From a checkpoint of a small contrastive image-text model.
Training: muon at rate 0.0042, 5100 steps.
Rows from expert 0 of block 5 of the image encoder, named by matrix and row number. Rows with one number belong to one neuron. Each number is 128 + 32 x the weight over its row's rms, rounded and kept within 0 to 255. All counts start at 0. After the name is the row's rms in percent of the matrix's.
# up: expert up (encoder.blocks.5.mlp.up, 64x80x160), inputs 80-159
# down: expert down (encoder.blocks.5.mlp.down, 64x160x80, transposed), outputs 80-159
up.1 099 [131 125  74 117 139 104 182 186 146  77  88 114 150 156 107 157 114  71 138 110 186 120 121 133 160 162 158 139 159 105 161 154 119  70 173 144 115  78 105 149  84 131 166 116 161 162 134  59 134  93 132  82 123 124 176 153  71 161 136 147 160 177 163 161  91  92 187 120 151  89  82 128  83 167 163 139 158 159 100  91]
down.1 104 [137  61 154 186 132 141  73 165 175 141 111 170 117 115  91 124 115  90 162  98 113  85 137 170 122  91  52 155 112 173 151 158 191 167 107 103 117  98 155 124 121 110 139 107 130  95 101 154 143 145 129 101 141 136 130  95 130 119 132  65 126 144 103 159 119 199 172 117 116 142 141 125 164  90 146 169 155  59 127 164]
up.2 096 [157 110  53 112 184 146 160 134 136 153 201 157  99  99 143 112 174 126  87 158 129 159 108 132 119 187  72 113 125 114 109 137  73  81 177  79 140 144 157 128  95 141 121 163 139 105 106 165 152  96 113 125 173  71 147 126 103 156 139 119 119 122  88 111 156  79 138  66 149 120  98 143 133 151  81 164 118 144 106 119]
down.2 104 [113 179  81 143  95  98 159 112 116  90 152  96 125 174 165 105 210 123 120 120  77 126 145  78  97 104 161  91 134 167 199 130  69 205 125 158 148  76  62  87 144 208 167 115 116 125  87 128 137 166 125 189 159 113 138 116 122  91  87 108 143 143 123 146 158 127 115 115 134  68 108 170  83 132 171 125 107 141 116  81]
up.3 087 [132 115 123 141 146 139 128 199 182 166 116 168 159 109 144 119 173 180  68  61  89  67 183 128  77 155 114 134 100 114 138  87 113 195  57 107 110 120 150 129 172 132 131 159 144 167 100 130 137 172 106 107 112 145 107  83 176 133 142 145 109 143 159 125  83  84 146 126 113 139 140 132 144 120 139  94 144 224 110 156]
down.3 084 [106 113 157 156 136 111 133 185 151 175 124 131  97  92  82 149 131 126 192 111 158  97 112 149 216 116  94 138 141 133 126 103 170 164 104 123 102 124 110 136 131 189 116 142 106 150 108 172 186  87 173 120  76 131 113 214 158 133 176 149 177  92 158 177 118 124 134 163 104 131 119  71 157 135 101 107 113 112  95 122]
up.4 101 [150  90  81  84  70  91 133 135 160  86 133 141  84 144 106 129 140 133 127 114 124  77 171 109 123 125 170 129 106 166 119 155 150 130 121 127 167 142 196 116 110  80  99  94 192 180  73 103  93 179 124 149 183 167 109 121 104 164  53  91 170  91 142  67 138 137  99 191 130 131 102 165  78 112 106 176 100 124 133 154]
down.4 102 [180 132 130 137 218 126  78 163 103 133 110 121 113  93 119 141 126  99 120 119 110 144 144 144 141 100  86 123 133 118  58 101  99 102  85 126 109 156  84 100 133 182 121 139  88  49 128 149 135  97 118 122  70 151 168 139 173  89 150 178  87 158 124 111 157 144 137 153 134 146 203 104 151 110 147 119 117 100 103 192]
up.5 101 [119 166 143 112 162 140 167 109 127 130  90 128 145 117  89  94  79 117 112 199 142 154 166 183 139 114 104 167  80 108 146  91  92  81 182 162 175  85 153 122 141 110 117 188  89 132 149 123 129 161  89 121 121 160  96 162 111 198 147 108 157 175 120 126  95 146 116 134 129  77 184 175 126 141 127  87 120 150 120 150]
down.5 097 [173 125 174 110 114 146 136 134 168 141  69 148 104 114 183 148  67 106 112 150 167 140 137 101 135  87 112 202 195 163 147 131 105 142 106 194 100 200 104 160 168 165 151  81  79 132 122 113 129 157 112  89  82 131 119 133 140  89 109 195 118 195 147  92 127  76 105  73 118  86 107 185 167 126 129 147 153 132 121 106]
up.6 103 [112 132 132 165 115 157 123 124 110 148 135 109 125  82 119  87 137 115  58 133 122 127 146 180 103  91  97 103 158  69 125 144  75  80 167 149 150  85 114 108 104 101  95 163  97  99 134 152 109 156 166 112 113 124  68  55 135  86 136  92 119  91 161 146  75 106 170 125 188  78 109  47  44 110  91  43 161 149  80 150]
down.6 096 [163 115  82 109 108 100 182 112 207 119 154  70 137 150  93 138 109 143 129 122 174 143 178  68  92  97 117 118 102  68  87  88 123 125 106 133 163 154 113 189  97 149 173 103 144 158 102  90 126 157 134 206 156  71 148 151  93 129  50 160  95 131 149 125  90 142 118 132 188 126 146  82 152 161 129 128 156  88 119 147]
up.7 098 [ 94 105 132 185 135  97 124 137 128 159 152 126 104  97 119 146 107 177  86 156 108 174 134  92 128 167  56  84 131 168  91 139 121 189 129 132  66 114 150 206 156 154 173 109 167 157 182 195 120 160 131  77 185  85 125 143 123 216 119 179  41 154 137 108 128 128 103 121 103 110 132 174 176 141 143 164 110 129 133 140]
down.7 096 [ 95 150 160 171 134 141  88 135 172 151 149 140 122 171 201 114 126 159 107 151 172 144 141 117 102 152 195 110 100  55 105 129 157 147 111  84 174 137 135 133  62 134 165 110 162 157 115 101 124  80 110 110 180 191  99  93  96 116 118  91 129 116 162 146 151 145 104 163 146 127 146 127 149 145 185 118  60 165 183  96]
up.8 100 [118  94  81 137 149 139 165 110  88 146 112 135  78 126 164 157 142 181 105 118 116 146 129 148 158 166  57  88  82  72 133 151 118 174  42 130  97 100 148 117 109 179 144 125 155 173 170 128 126 131 104 147 121  92  82 142 143 136 111 164 138 173 109 128 208 159 109 163  85  87 166 126 106 183 168 130 123 122 121  87]
down.8 089 [208 117 131  34 156 111 103 151 155  83  77 147 142 177 162  50 143 141 133  84 141 112  91 132  97 139 153  81  78 128 157 142 121  98  87  92 163 105 126 163 192  97 146  61 107 106 151 106 142 145  99 157 137 138 100 150 130 145 141 169 147 101 103 113 157  91  85  95 162 177 170 114 122 117 128  88  90 136  74 123]
up.9 097 [146 116 111 129 183 105 146 183 118  79 101  90  81 170 133  76 131 144  88 133 117 127 122 142 114 131 128  91 149  85 212 139 108 144 129 108 157  56  85  86 141 116 110 155  58 137 138 181 114 112  68 125 145 119 153 172  63 107 149 136 119 118 181 130 107 135 136 130 146 119 148 167  47 154 162 196 109  90 161 124]
down.9 103 [120 118 119 119 160  86 142 123  79 176 187 137 124 163 130  83 154 170 112 149 141 138 162 127 213  79  95 110 138 103 146 108 189 168 111 123  87 108 159 113 105 108 115 142 153 149 118 167  96 139  86 125 116 112  54 106 142 115 139  86 120 171 154 187 125 116 114 158 153  63 150 165  76  54  84 178 167 123 100  73]
up.10 093 [144 104  88 149 139 112 159 155 109 120 119  86 110 131 116 159 115  91 138 136 148 150 168 116 146 129 123 130 132 140 100 146  65 100 100 108 101 156 106 138  73 151 126 124 119  64 156 128  93 160 116 138 127 215  27  85  88 145  48 153 129 179 128 179  80 161  75 100  96 135 160 123 140 136 130 118 117 138 159 128]
down.10 114 [136 103  98 116  67 130  72 172 141 122  98 112 141  83 175  72 163 120 168 198 217 151 131  97 133 121 147 189 106 109  89  84  98 131 113  88 108  75 140 121 154 192 125 152 105 122 137  27  92 136  92  95 147 138 155 111 137 137  96 129  93 120 120 164 125  75 132 161 128 166 176 156 135 151 141  93 122 114 148  89]
up.11 101 [112 172 155 129  77 124 116 122 108 149 165 141 102  87 161 122 203 125 123  78 148 124 116 196 121 137 117  99 156 175 132 172  64 147 178  85 126  83 187  88 146 122  57 170 111 148 131 137 121 140 126 139 105 130 142 110 111 203 129 114 103 116 124 136 101 158 114 123 166 126 145 138 131 126  97 132  84  94  87 102]
down.11 107 [149 158  80 104 112 170 192 175  92 136 136 163 117 190 108 123 143 130 143 104 113 137 127 127 112  71 124 122 119 148 122 133  89 105 106 131  65 121 128  83 132 177 184 116 131 119 140 112  86 162  79 140  98 132  93  94 139 134 164 170 121 108 109 151 119 171 101 141 105 149  39 132  62 165 169 105 115  83 104 125]
up.12 102 [174 167  88 143 119  84 144 121 121 123 105 148 138 132 137 103 175 128 114 126 142 114 138  79  60 155 125 105  67 191  95 136 146 103 167 136  62 132 102 150 100 177  90  81 136 163 138 189  96 179 107 111 140 122 136 143 114 109 202  80 141 200 136  93 128 211 116 105 122 127 182 147 168  58 163 166 151  98  88  90]
down.12 098 [175 149 121 109 127 136 148 111 121 146 122  93 159 194 171  58 105 102 137  52  71 152  78 156  63 109 182  60 101 103 137 162 140 135 145 189 180 140  99 153 134 110 124 101 170 155 151 104 129 134 106 151 136 123 111  82 138 123 131 198 110 138 141 186 188 116 176  91 147 135 175  80 145  86 182 113 110 167 120 143]
up.13 092 [147  78 191 131 173 144  84 138  74 141 113 173 136  73  60 117 176 107 169 134 101  82  64 141 110 141 159  83 167 109  91 168 132 161 134 214 183 174  86 115 107 126 127 109 218 125  87 108 158  93 159 136 160 131 118 136 161  83 102 134 142 129 130 122 116 106 120 121 139 105 162 107 159 141 149 135 158 118 115 117]
down.13 096 [123 125 104 127 143 144 185  83 112 122 132 146 130 154 157 139 161 143 198 137 104 148 134 185 120 134 152 112 131 120 146 127 165 105 111  40 138 120 203 133 113 140 151  97 168  92 107 132  75 204 124 120 161 149 145  75 141 123 143  70  96 139 135  75 142 155 143 111 143 107 148 143 103  57 150 125  71 134  70 141]
up.14 092 [172 132 108 106 134  98 162 184 122 151 101  93 138 174 169 109 232 167 136 127 191 128 147 104 147  83  78  82  62 120 127 151 108 105 176 135 164  81  99 132 138 148 131 141 131 167 128 142 116 118 172 121  87 137  81 142 107 151 180  85 191  98 124 134 154 157 122 137  85 113 184 125 176  95 101 182 184  78  77 152]
down.14 101 [121  89 116  70 151 174  73 164 110  59 125 143 139 121 169 124 103  55 115 144 136 147 119  87 172  92 147 116 112  91 127  45 127 114 118  85 123  91 220 127 102 159 159 138 167 148  84 150  94 124 179 191 114 112 161 129 112 120 102  81  58 118 144 113 106 153 108  89 152  94  92  76 106 134 169 191  99 177 135 128]
up.15 096 [150 102 132 125 136 136 139 193 162 164 127  86 123  80 116 127 145  90 156 184 108  71 161  90 123 137 221 137 128 165 204 131  71 123 134 109 148 200 148 118  89  97 158 148 165  56 126 115 150 151 120  93 114 132 167  21  93 104 116 141 133 140 144 141 128  80 113 138 145  93 118 197  94  90 180 115 154 155 154 158]
down.15 103 [128 148 233  89  98  80 121 129  87 170 110 124  84 126 145 154 104 104 181 134 105 179 169 146 152 134  67 146  71  97 124 124 172 122 126 128  93 168 152  99 154 168 136 166 119 184 117 127 181 101 113 120 170 173 137  87  92 120 112 151  55 147  82 102 129 143 100 130 144 119 139 165 143 154 182 102 169 126 140 152]
up.16 098 [ 73 174 135 126 169  60 202 104 153  82 143  80 194 149  52 133 161  81  91 140 104 127 135 129 100 159 172 108 185 190 116 118 119 129 177 177  99 193 168 172 189 119 121  88 102  80 119  91 154 156 118 116 136 180 113  97  95 118  94 115  68 145 153  94 138 143 108 136 160  61 113  75 114 147 108 140 146 118 109 136]
down.16 101 [133 171 157 168 105 145  96  88 138  99 146 107 191 198 133 118 145 133 111 134 144 123 147 146 170 152 156 155 168  71  90 166 172 128  97 113 131 137 117  90 137 218 125 153 107 144 185 162  77 185  61 163 151 162 142 108 167 129 185 163 135 145 174 149 155 141 110 130 127  97 165 106 119 137 161 115 122 138 145 109]
up.17 102 [116 143 113 174 173 135 143 201 125 101 231 111 109 141 138 102 162 134 119 137  64 107 102  93 130 169 115 135 113 152 137 145 101 107  99 147 135 111  81 162 210 148 132 107 106  84 153 114 133 103  97 135 110 148  65  76 146 161 161 150  58 113 136 101 112 182 125 153 171 146 151 158  89 175 125 140 104 101 117  95]
down.17 106 [136 124 124 167 122  94 157 117 103 144 164 180 118 156 117 134 108  62  97 119 111 134 135 127 130 130 151  77 116 181 138 167 129 117  92  96 144 152 193 121 199 170 119 158  57  69 105 137 103  98 147 149  92 142 102 138 152 134 160 117 114 190  82 152  64  74 126 120  90  91 148 130 138 150  92 155 107 127 120  79]
up.18 091 [133 177 148 124 101 106 184  72  29 155  91 100 119 132 100 113 125  86 180 165  80 109 161  86 102 151  88 156 157  70 143 153 127 116 154 143 119 170 105 131  71 103 140 103 205 173 146 145 149 153 105 152 142 156  99  95 104 106 110 124 210 137 143 142 172 105  99 100  89 137 112 127 106 116 135 182 126 133 149 169]
down.18 102 [ 79 150  90 128 160 169 114 145 167 126 126 123 158 119 117 115  90 143 163 153  83  98 136 107  85 139 139 137 179 191 131  67 165 130  94 150 138  45 129 108 136 110 156 160  93  97 159 150 150 121 141 134 100  78  91 150 139 178 116 230 132 122 123 162 139 135 127 112 145 111 154 143  94 105 137 156 136 103 130 138]
up.19 099 [ 96  94 156 140 136 132 155  98 164 132  71 168 140 167  94 113 150 178 137 164 133  99 124 156 143 118 156  77 100 207 108 152 162 132  94 146  91 135  67 131 102 141 177 126 113 130 109 114 129 134 137  53 132 122  91  99 145  73 175 124 154 103 103 148 138 150 141 119 139 118 197 157  85  98 188  94 125 123 122 102]
down.19 103 [ 84 163 122  87 116 133 107 172 206 152 165 165 173 118 165 105 115 109 122 132  76 171 142 127 138 142 128 145 147 122 114 140  38 143 118 115 135 132 173 181  67 203 126 102  85 133 140  72 114 144 131 161 144  97 154 137 141 129 166 149 142 148  62 112 171 144  99 136 191 170 153 129 133  90  96  91 129 137  71  78]
up.20 095 [105 135 204 126  95  91 125 139 124 148 141 192 163 159 122 126 119 100 106 121 109 130  98 142 133 150  83 109 182 122 155 111 114 112 154  88 115 171 106 126 136 143 123 136 128 176 133 162 144 133 121 196 118 148 115 180  96 122  79 121 119 139 208 175 118 163  85 108 160 138 108  94 109  84 201  88  84 128 181 144]
down.20 094 [190  33 121 183 132 116 194 153  95  99 175 103 108 132 100 135 129 108 125 141 136 176 177 117 120 114 143 141 151 147 140 119 113 120 124  90 100  71  69 113 107 138  82 124  81 180 127 101 132 118 156 158 102 110 155 139 132 150 149 141 171 106 102 146 133 136 170 106  74 141 115 158 150 128 141 172 138  92 173 155]
up.21 091 [149 156  99  96 109  86  83 104  91 105 135 111 195 151 102 149 122 133  93 172 154  98 109 124 146 100 127 129 114 109 131  97  70 111 172 155 164 195 184 101 146 182 173  83 161 157 165  78  63  63 137 100 133 108 131 171 150 125 118 128 128 107 149  99 146 141 135 128 137 110 153  42 114 121 163 163 147 140  98 135]
down.21 099 [115 124 125 120 114 169 153  97 113 168 144 154 104 120 100 157 175 155 137 106 118 162  61  97 149 131 119 175 148 100 124 159  57 102 158  96 113 150 145  78  81 111  86 138 130 151 112 109 150 106  61  90 100 201 145 138 134  89 131 148  91 177 176 113 120 161 145 125 114  92 117 175 128  38 138  97 129 138 136  76]
up.22 097 [112 126 152 137 142 132 137 138 106 118 128 140 116 164  69 140 140 123 136  93 115 156 142 162  96  86 177 107 149 149  69 103 118 115 126 110 157 163 151 112 180 142 130 168 171 107 114  80 135 195 167 138 112 133 132 159 117  49 157 106  48 142 142 213 157  95 109  46 135 133 159 126  50 130 175 162  95 122 143 173]
down.22 094 [149  91 157 159 172 107 101 135 120  53 138  86 120  96 111 138 208 141 130  81 146 163 143 138 150 114  93 122  79 103 122 125 205  92 148  83  68 153  71 134 130 127 117 143 152 222  91 108 137 130 113  76  51  59 111 114  95  78 117 125 100 101 192 128 136 112  69 130 148 144  87 148 139 146 156 146 141 144 100  71]
up.23 104 [143 128 161 164 109  94  56 107 157 137 168  65 164 165 102 187 117 140 107 154 136 120 124 160 170 137 142  69  91  94 106 112 174 158 112  50 124 128  97 119 107 100 142  87 128  86 152 158 180 171 110 123 109 107  86 107 164 178 126 138  70 126 138  96 126 117  85 116  78 159 115 158 167 159 103 178  64  93 108 116]
down.23 095 [ 78 100  93 110 112 158  70 134 118 111 203 168 122  92 133 150 140 144 111 193 165  77 151 213 153 240 121 114 171  63 145 115 119 141 109 140 101 125 157 123 147 148 158 122 103 104 135 112 105 167 141 123 134  88 123 117  66 109 143 126 160 131 184 102 157 133 159 134  68 134 167 111 176  89 148 132  63 158 130  79]
up.24 096 [122  80 149 120 138 135 141 166  82 111 135 114 116  77 104 118 133 147 101 154 151  73 122 147 115 150  67 131 126 110 168 103 109 121 205  98 100 135 122  98 139 153 123 132 155  94 104 128 161 126 173 124 109 156 179 132 136 126 119 168 138 146 141  20 133 107 136 135 143 174 163 166 135 140  63 117  96  91 147 103]
down.24 092 [ 92 176 152 131 157 111  95  93 115 119 121 187 127 162  59 172  96 131 115  96  96 145  53 170 170 165 129 184 165 143 128 158 118 178 181 159 136 125 103 106  79 159 146 110 142 126 179 156 153 135 165 142 115 176 178 176 154 154 154 146 160 164 144  91 122 110 128 172 147 153 123 144 190 127 135 134 126 106 130 108]
up.25 110 [116 135 100  98 115 107 142 153 170 116 219 126 171 150 141 139 133 120 146 159 125 112 163  78 114 128  98  61  71 115  97 123  88 113 127 110 102 181 148 158 139 105 127 157  91 131  95 164 147 103  99 134 132 164 100 144 168 112 120  84 118 110  91 102 165 148 181  68 144 117 110 144 171 115 179 130 106 194 120 124]
down.25 097 [153 113 142 103 118 114 105  90  88 102 130  76 110  75 125  93  98 107 116 129 174 103 151 198  87 134 103 130 111 106 134 178 140 125 108 100 135 100 101 184 117 197 112 153 138 112 144 150 185 155 186 122 100 162 102 144 135 124  65  46 100 104 131  67 118 104 148 142 136 122 102 117 104 121 106  94 125 105 144 101]
up.26 104 [125  87 140 125  58 103 112 118  95 136 168 122  97 136 114  91 107 218 164 101 152 134 145 148 159 121 143  83  93 132   2 147 143 117 162 142 138 126 143 160 137 113 130 129 150 118 144 151 110 149  94 118 117 109 109 143 111  97  71 134  99 160 145 145 133 103  93 119  95 123 166 150 190 127 147 133 132 133 139 123]
down.26 107 [ 88 104  57 112  93 155 150  91  98  87 114 158 156 122  78 112 132 113 148 157 148  78 136 129 142 191 127 175 126 144 198 136  70 160 157 156  76 112 160  83  66 143 164 156 174 127 156 137 114 135 177  71 134 138 140 123 117  59 122 174 158  56 119  94 138 112 129 150  50 131 125 101 125 145 123 121 130 136 116 182]
up.27 097 [125 190 104  77 150 148 112 171 130 141 133 160 171 147 213 166 145 153  92 134 151 129 141 144 128 116 147 107 125 133 135 106 119  86 145  95 171 146 116 172 113 107 102 135 157  94 145 153 179  74 129 108  72 179 195 206 118  88 167  57 155 123 115  78 132  98 104 132 125 140 144 115 132 128 134  82  62 153 132 188]
down.27 101 [145 147 139 152 126 112 126 148 107 105 131  44 172 139  94 158 111 136 104 109  91 176 109 134 107 122 125 183  94 157 112  77 117 139 100 192 109 142 143 133 119 204 135 128 120 113 148 142 100  45 142 157 106 150 128 156 133 103 101  87 104  87 150 156  87 196 120 100 113  95 108 132 126 120 155 115 166 143 162 141]
up.28 091 [111 118 108  82 133 146 116  98  91 147 124 101 167 130 101 154 143 223 163  96 187 146 131 112 147 109 181  87  97 176 113 133 115 139 116 145 183 112 119 122 158 139 135 130  87 148 110 114 154  87 174  98 120 102 152 130 191 104 164 103 137  96  67 172 106  81 148 146 117 106 124 155 148 175  86 185 120 172 165 170]
down.28 104 [176 119 106  53  82 133 188 165 133 123  95 151 100 104 106 155 151  61 208  85 136 156  77 120 129 114  94 112 184 194 132 110 108  78 138 125  97 147  93 167 153 157  80 104  94 124 100 156 123 143  87  87 131 189 144 141 126  89 128 143  97 108 123 106  90 142  66 172  82 146 123 119 120 138  70 101 130  47 151 101]
up.29 103 [ 31 156 147 128  91 185 163 148 137 148 123  97 134 170 155  90 126 115  48 162 103 137 133 119 132 129 117 138 129 107 120 171 111  78  94 163 138 132 109 182 105  67 147  93 124 103 123 174 115 116 163 157 160 143 100 112 180  97 140 121 149  89 178 135 121 109 101 197 129 164  91  96 115  99 133  55 171 167 104 115]
down.29 105 [ 96 164 197 171 130 100  77 122 135 152 104 165 118 180 131 118 122 173 145  74 118 135 128 141 182 143 113 122 147  76  93 193 154 147 173 174  83 140  96 180 106 129 125 125 167  76 146 119 133 106  98 162 155  96  90  67  66 145 168 153  87 127 132  96 105 125 170 111 169 136  93 131 173 116 113 166  50 141 132 158]
up.30 108 [142  85 183  95 127 134 204 130 190 100 117  59 140  74 140 147 134 121 156 126  95  87 182 136 129  81 175 130 151  99 123 163 131 174  88  85 127 114 105 151 108  92 140 158  70 101 172  51 108 150 118  89 113 182 106 157 108 156 111 175 128  78 160 131  84 120 160 103  92 163 132  95 160 134 134 128 168 182 146 156]
down.30 100 [ 75 131 171 154 125 143 117 137  93 191 120  96  98 162 124 157  88 161 197 138  90 125 130 176 146 145 185 151  95 142 133 158 194  89 134 105 118  92 125 105 148  93 131  69 187 130 188 161 166 114 138 129  67 146 110 107 114 129 135 109 154  86 132 106 143 112  79 143  81 177 117 148 120 125 139  84 117 119 113 133]
up.31 096 [136 154 196 119 119 141 167 144 144 121  43 123 132 118  69 162 174 108 134 147 141 188 137  88 138 129  94  98 119 104 133 111 100 202 142 178 135 112 141 106 142 106 198  99  56 150 183 127  80  49  43 176 129  85 150 163 109 160 156 141 114 149 118 142 131  87 114 114 124  94 147 116 194 173 136 150 139 127  80 102]
down.31 088 [125 167 147 145 145 107  93 127 114 147 126 113 202 150 124  89 131 109 123 164 115  84 148 137 158 114 135 106 127  51 166 186 118 109 173  88 144 144 157 110 132  73 125  78 101  87 117 122 132 175 152 199  54 136  86 152  88 208 135 146 110 161 162 121 135 142 150 147  96 137 167 119  74 172 102 151 148  96 114 150]
up.32 096 [187 130 143 140 184 142 160 159 119 184 137 166 156 119 123 134 123 131 142 139 139 120 144 147 100 132 128 116 153 134 112 108 150 170 216 132 192  89 160  49 128 135 154 105 174  90 164 179 149  56 119 102 158  89 117 102 115  97 150 112  58  85 113 189 141 186 146 154 135  81 138 140 132 112 139 158  90 133 138 164]
down.32 101 [158 193 173 121 119 178 167 131 164 128 121 102 121  74 128 190  99  70 177 169 131 127 136 128 110 144  89 156  93 169 129 136 159  91 117 165 159 170  87 164 128 130 150 151 118 124  96 175 110 119 102 204  86 105 117 100 101  94 156 108  89  91 116 129 156  90 148 121 120 137 164 123 183  94 145 105 106 134 109 140]
up.33 100 [138 163 154  93 112 162 146 182 135 197 157 166 137  98 167  98 194 161 118 123 127 143 117  97 179  97  85  93 125 128 115  33 121 138 152 190  96 138 133  22 103 180 143 112 174  74 167 115  76  82 118  52 124 164 132 143  56 115 116 125  89 188 118  85 122 173 166 119 142 106 108  77 150 110 130  90 117 171 158 149]
down.33 105 [124 193  68  86 102 161  90  97  42 118 106 161 106 123 135 144 178 158 171 152 113 105 147 178 139  69  94 106 112 156 172 129 147 122 137 159 162  79  95 180 115 131 174 117 135 113  75 143 160 124 119 154  79 146  96 131 144 170 117  95 148 172 112 115 133 101 141 151 183 112  71  96 100 104 110  58  95 172 128 203]
up.34 093 [ 67 152 171 183  95 130 114 124  91 137 145  74 131 113 118 156 141 103  87 153 132  63 114 164 121  83 135 130 145 228 100 170 141 123  86 187 110 143 118  88 130 116 136 130 163 143 151 162 124 144 104 103 142 113 106 163 106 123 163 166  85 151 165  99  84 117 137 106 100  82  79  74  52  91 154 120 117 170  96 153]
down.34 093 [191 130 108 122 107 116 125 146 165 152 123  94 118 181  68  67  81 203 124 131  73 147 182 146 148  95 118  99 125  98 116 148 140 137 167 137 145 149  72 128 162 136 123 117 173 147 167 169 145 123 105 162 147 227 146 169 137 117 152 134 116 112  65 116 148  85  95  78 137  75  90 120 120 143  90  76 154 141 123 187]
up.35 105 [175 202 113 126 127  93 109 150 111 188  99 122 121 149 133 127 156 146  77  83 154 103 138 114 168 104  71 127 161 124 136 153 116 131 112 125 133 108  92  90 100 193 130 148  72 154 111 124  82 115 119 133 133  94 142 140 111  87 113  82 153 122 140 116  91 161  98 201 112 158 163  88 105 117 162 103 143 185 152 173]
down.35 103 [185  99 139 165 137 136 104 163 103 118 131 140 120 138 123 113 165 126 122 127 173  33 142 109  46 191 123 172 100 137 168  60 149 134 122 135 142 155 154 122  78 143 137 167  89 132 171 139 198 111 130 145 123 174 115 105 138 111 162 141 130  80 120 143 163 113 165 104 131 131  65 109 129  75 172 158 120 100 137 108]
up.36 114 [ 85 155  83 146 104 144 136  85 167 125 101 140  92 125 160 143 152 158  97  71  89 139  96 129 108 179  94 113 107 163 123 148 127  85 147 136  89 134 122  95 147 147  87 142 160 145 134 152 178  86 215 163 138 172 129 108 163 130  96 141 158  95 130 156 157  82 131 114  66 162  83 164 195 145  71 103 131 123 126 108]
down.36 097 [ 51 156  63 139 100 150 149 169 108 157 142 124 104 149 144  71 161  93 118 135 116 188 158  84 159 114 138 131  74 143 152 122 119 138 110  80 111 109 206 107 167 162 121 151 117 168 157 124 140 166 160 150 137 156 145 196  96 137  81 118  77  93 113 118  59 105 130 127 112 165 100 121  89 121  97 197 171 150  90 132]
up.37 100 [108 141 118 130 129 157 117 168 140 118  86 107  96 142  96 126  99  63  94 153 188 156 155 179 144  90 108 132 173 112  88 113 119 174 102 130 178 172 111 109 166 115  67 139 110 133 169 138 115 104 172 147 109 127 159 123 116 181 167  76 146 129 124 153 103 154 192 113 109 169 135  99 128 102 131 124 116 143  99 114]
down.37 098 [124 109 142  80 120  95 108 104 123 115 153 135 191 132 126 111 158 165 169 101  78 138 148 141 182 146  89 133 163 130 189 182 202 128 141 148 139  99  54 158 165 111 149 176 159 138 172 121 211 208 101 114 157 146 101 130  82 143 140 173 156  99 114  47 122 120 141 106  73  92 124 121 136 190 165 133 143 113 114 140]
up.38 102 [ 34  93  66 135 135 156  87 132 128  97 167 164 148 123 145 130 161 142 137 109 172 158 119 121 112  87 126 183 104 142  96 114  84  61 151 175 123  76 102  98  92  68 109  82  87 108 142 148 107  89  95  39 155 128 172 156 110 164  84  93 133 106  93 198 100 141 114 106 144 156 127 156 127  92 113 130 179 108 129 178]
down.38 100 [170  99 104  75 104 129 164 125 140 149 111 130 122 104 178 154 146 180 125  95 115 122 166 120 137 164 172 139 108 111 100 118 149 158  80 144 153 161 153 139  82 141 131 123 120 173 142 148 102  92 170 197 114  98  96 205 127 111  99 103 106 108  82 119 126  99 161  52 103  85  98 108  85 168 144 114 147 130 108 100]
up.39 103 [ 94 134 145 121 124 185 124 103 142  92 161 169  64 144 141 209 131 162 142  97 147 144 134 108 125 119 117 104  93 121 132 152 151 131  69  95 108 165 136 130  96 194 141 123 131 113 136 130 109 142 180  95 160 137 137 125 131 185 150  95 127  95 134 151 169 222 157 124  65 171 158 116 153 158  99 108  95 176  42 158]
down.39 102 [180  81  93 124 100  60 171 200 110  92  59 153  54 169 110 115  79 132  59 151 125 151 116 185 118 104 102 136 117  92 145 130 181 135  40 127 180  51  74 120 137 118 114 135 201 107 108 135  99 148 170 136 133 107 131  98 130 119  98 135 120  95  99 116 106 117 137 141 137 130 193  79 121 188 115 167 162 130 114 112]
up.40 097 [ 92 110 118 109 173  77  48 139 136 135 138  66 117 161 151 152  93 121 148 117  39 119  82  91  82  74 145 112 114 127 153 101  41 182 113 172  78  76 189 147  89 161 114 125 145 125 131 114 162  98 174  95 114 113  88  78 149  84 160  93 155 146 140 137 108  98 119 134  88 110 194 120 124 107  83 121  75 116 164  96]
down.40 101 [141 112 151 182  65 119  92 125  82 105 136 174 148 152 154 137 116  87 156 101 143  98 153 142 154 125 172 125 141 129 155  98 121 172  70 154 118  67 129  65 119 127 130 137 110  84  97 124 163 135 144 135 168 155 184 107 103  72 111 151 124 127 166  98 173 121 163 122  73 124 102  97 176 149  55  84 143  95 156 103]
up.41 104 [138 124 114 163 138 122 143  92 168  92 127 129 120 100 161 110 123  39 145 141 129 148 119 150 117 101 131 166 105 131  88 105 149 150  41 118 167  78 119 120  81  93  91 170 170 149 129 157 175 108 201 129 129 114  80 185 113 122 128 199  91 163 149 193 139 125 111 182 106 137 173 139  98  94  96 179 110 128  64 147]
down.41 096 [153 154 120 130  70 134 124 159 140 142  80 107  49 127 189 112  95 151 174 129 108 153 120 111  96 151 147  73 154 110 215 162  80 126 190  77 119 183  91 143 129  69 105 173 152 143  82 106 108 138 154  89 117 168 147  84 162 138 189 187 101  86 159 165 158 140 164 133 105 163 125 165  95 120 117 127 112 101 149 114]
up.42 100 [110 126 151 129  76 121  84 125  89  52 138 113  83 192  74 127 115 147  72 177 157  23  94 134 183 138 132 190 138 109 148 110 104 101 188 130 140 116  95 146  93 151 152 180  83 121 116 106 146  66 108 128 173 136 118 172 115  90 111 152 191 143 125 133 107 145  98 138 116 160 137 125  63  83 181 132 140 160  73 120]
down.42 098 [144 124 147 132 152 120 183 144  93 140 115 110  84 150 131 171 126 143 112 167 128 185 103 111 184 147 141 141 147 156 120 113 158 121 177  26 127  98 185  78 151 125 113 113 118 115 172 130 102 115 117 112 175 120  95  62  96  86 137 138 106  87 138 133 113 120 155 156 157 141  84 140 146 123 149 114 188 146 139 150]
up.43 092 [139 115 107 110 100 155  97 119 120  98 114 102 151 191 102 145 155 133  95  85  94 116 108 147  60 131  85 150 171  78  94  96 107 143  90 173 135 179  37 106 129 149  58  90 122 188 137 158 110 113 155  95 114 120 126 144  37 189 175 162 133 102 168  69 144 158 117 105 103 148 163 157  87 185 115 149 142 172  91 122]
down.43 094 [153 149 185 136 129 152 199 179 150  91 119 104 108 144 142 161 149 185 167 121 113 118 138 144 141  77  66 130  95 162 169 142 132 126  88  81 159 166 114 111 200 108 139 133 151 123 114 124 142 161 134 127 118 176 162 128 152  98 154 175 105 118  80  99 178 173 156 136 148  76  94 128 171 185  87 137 154 123 115 141]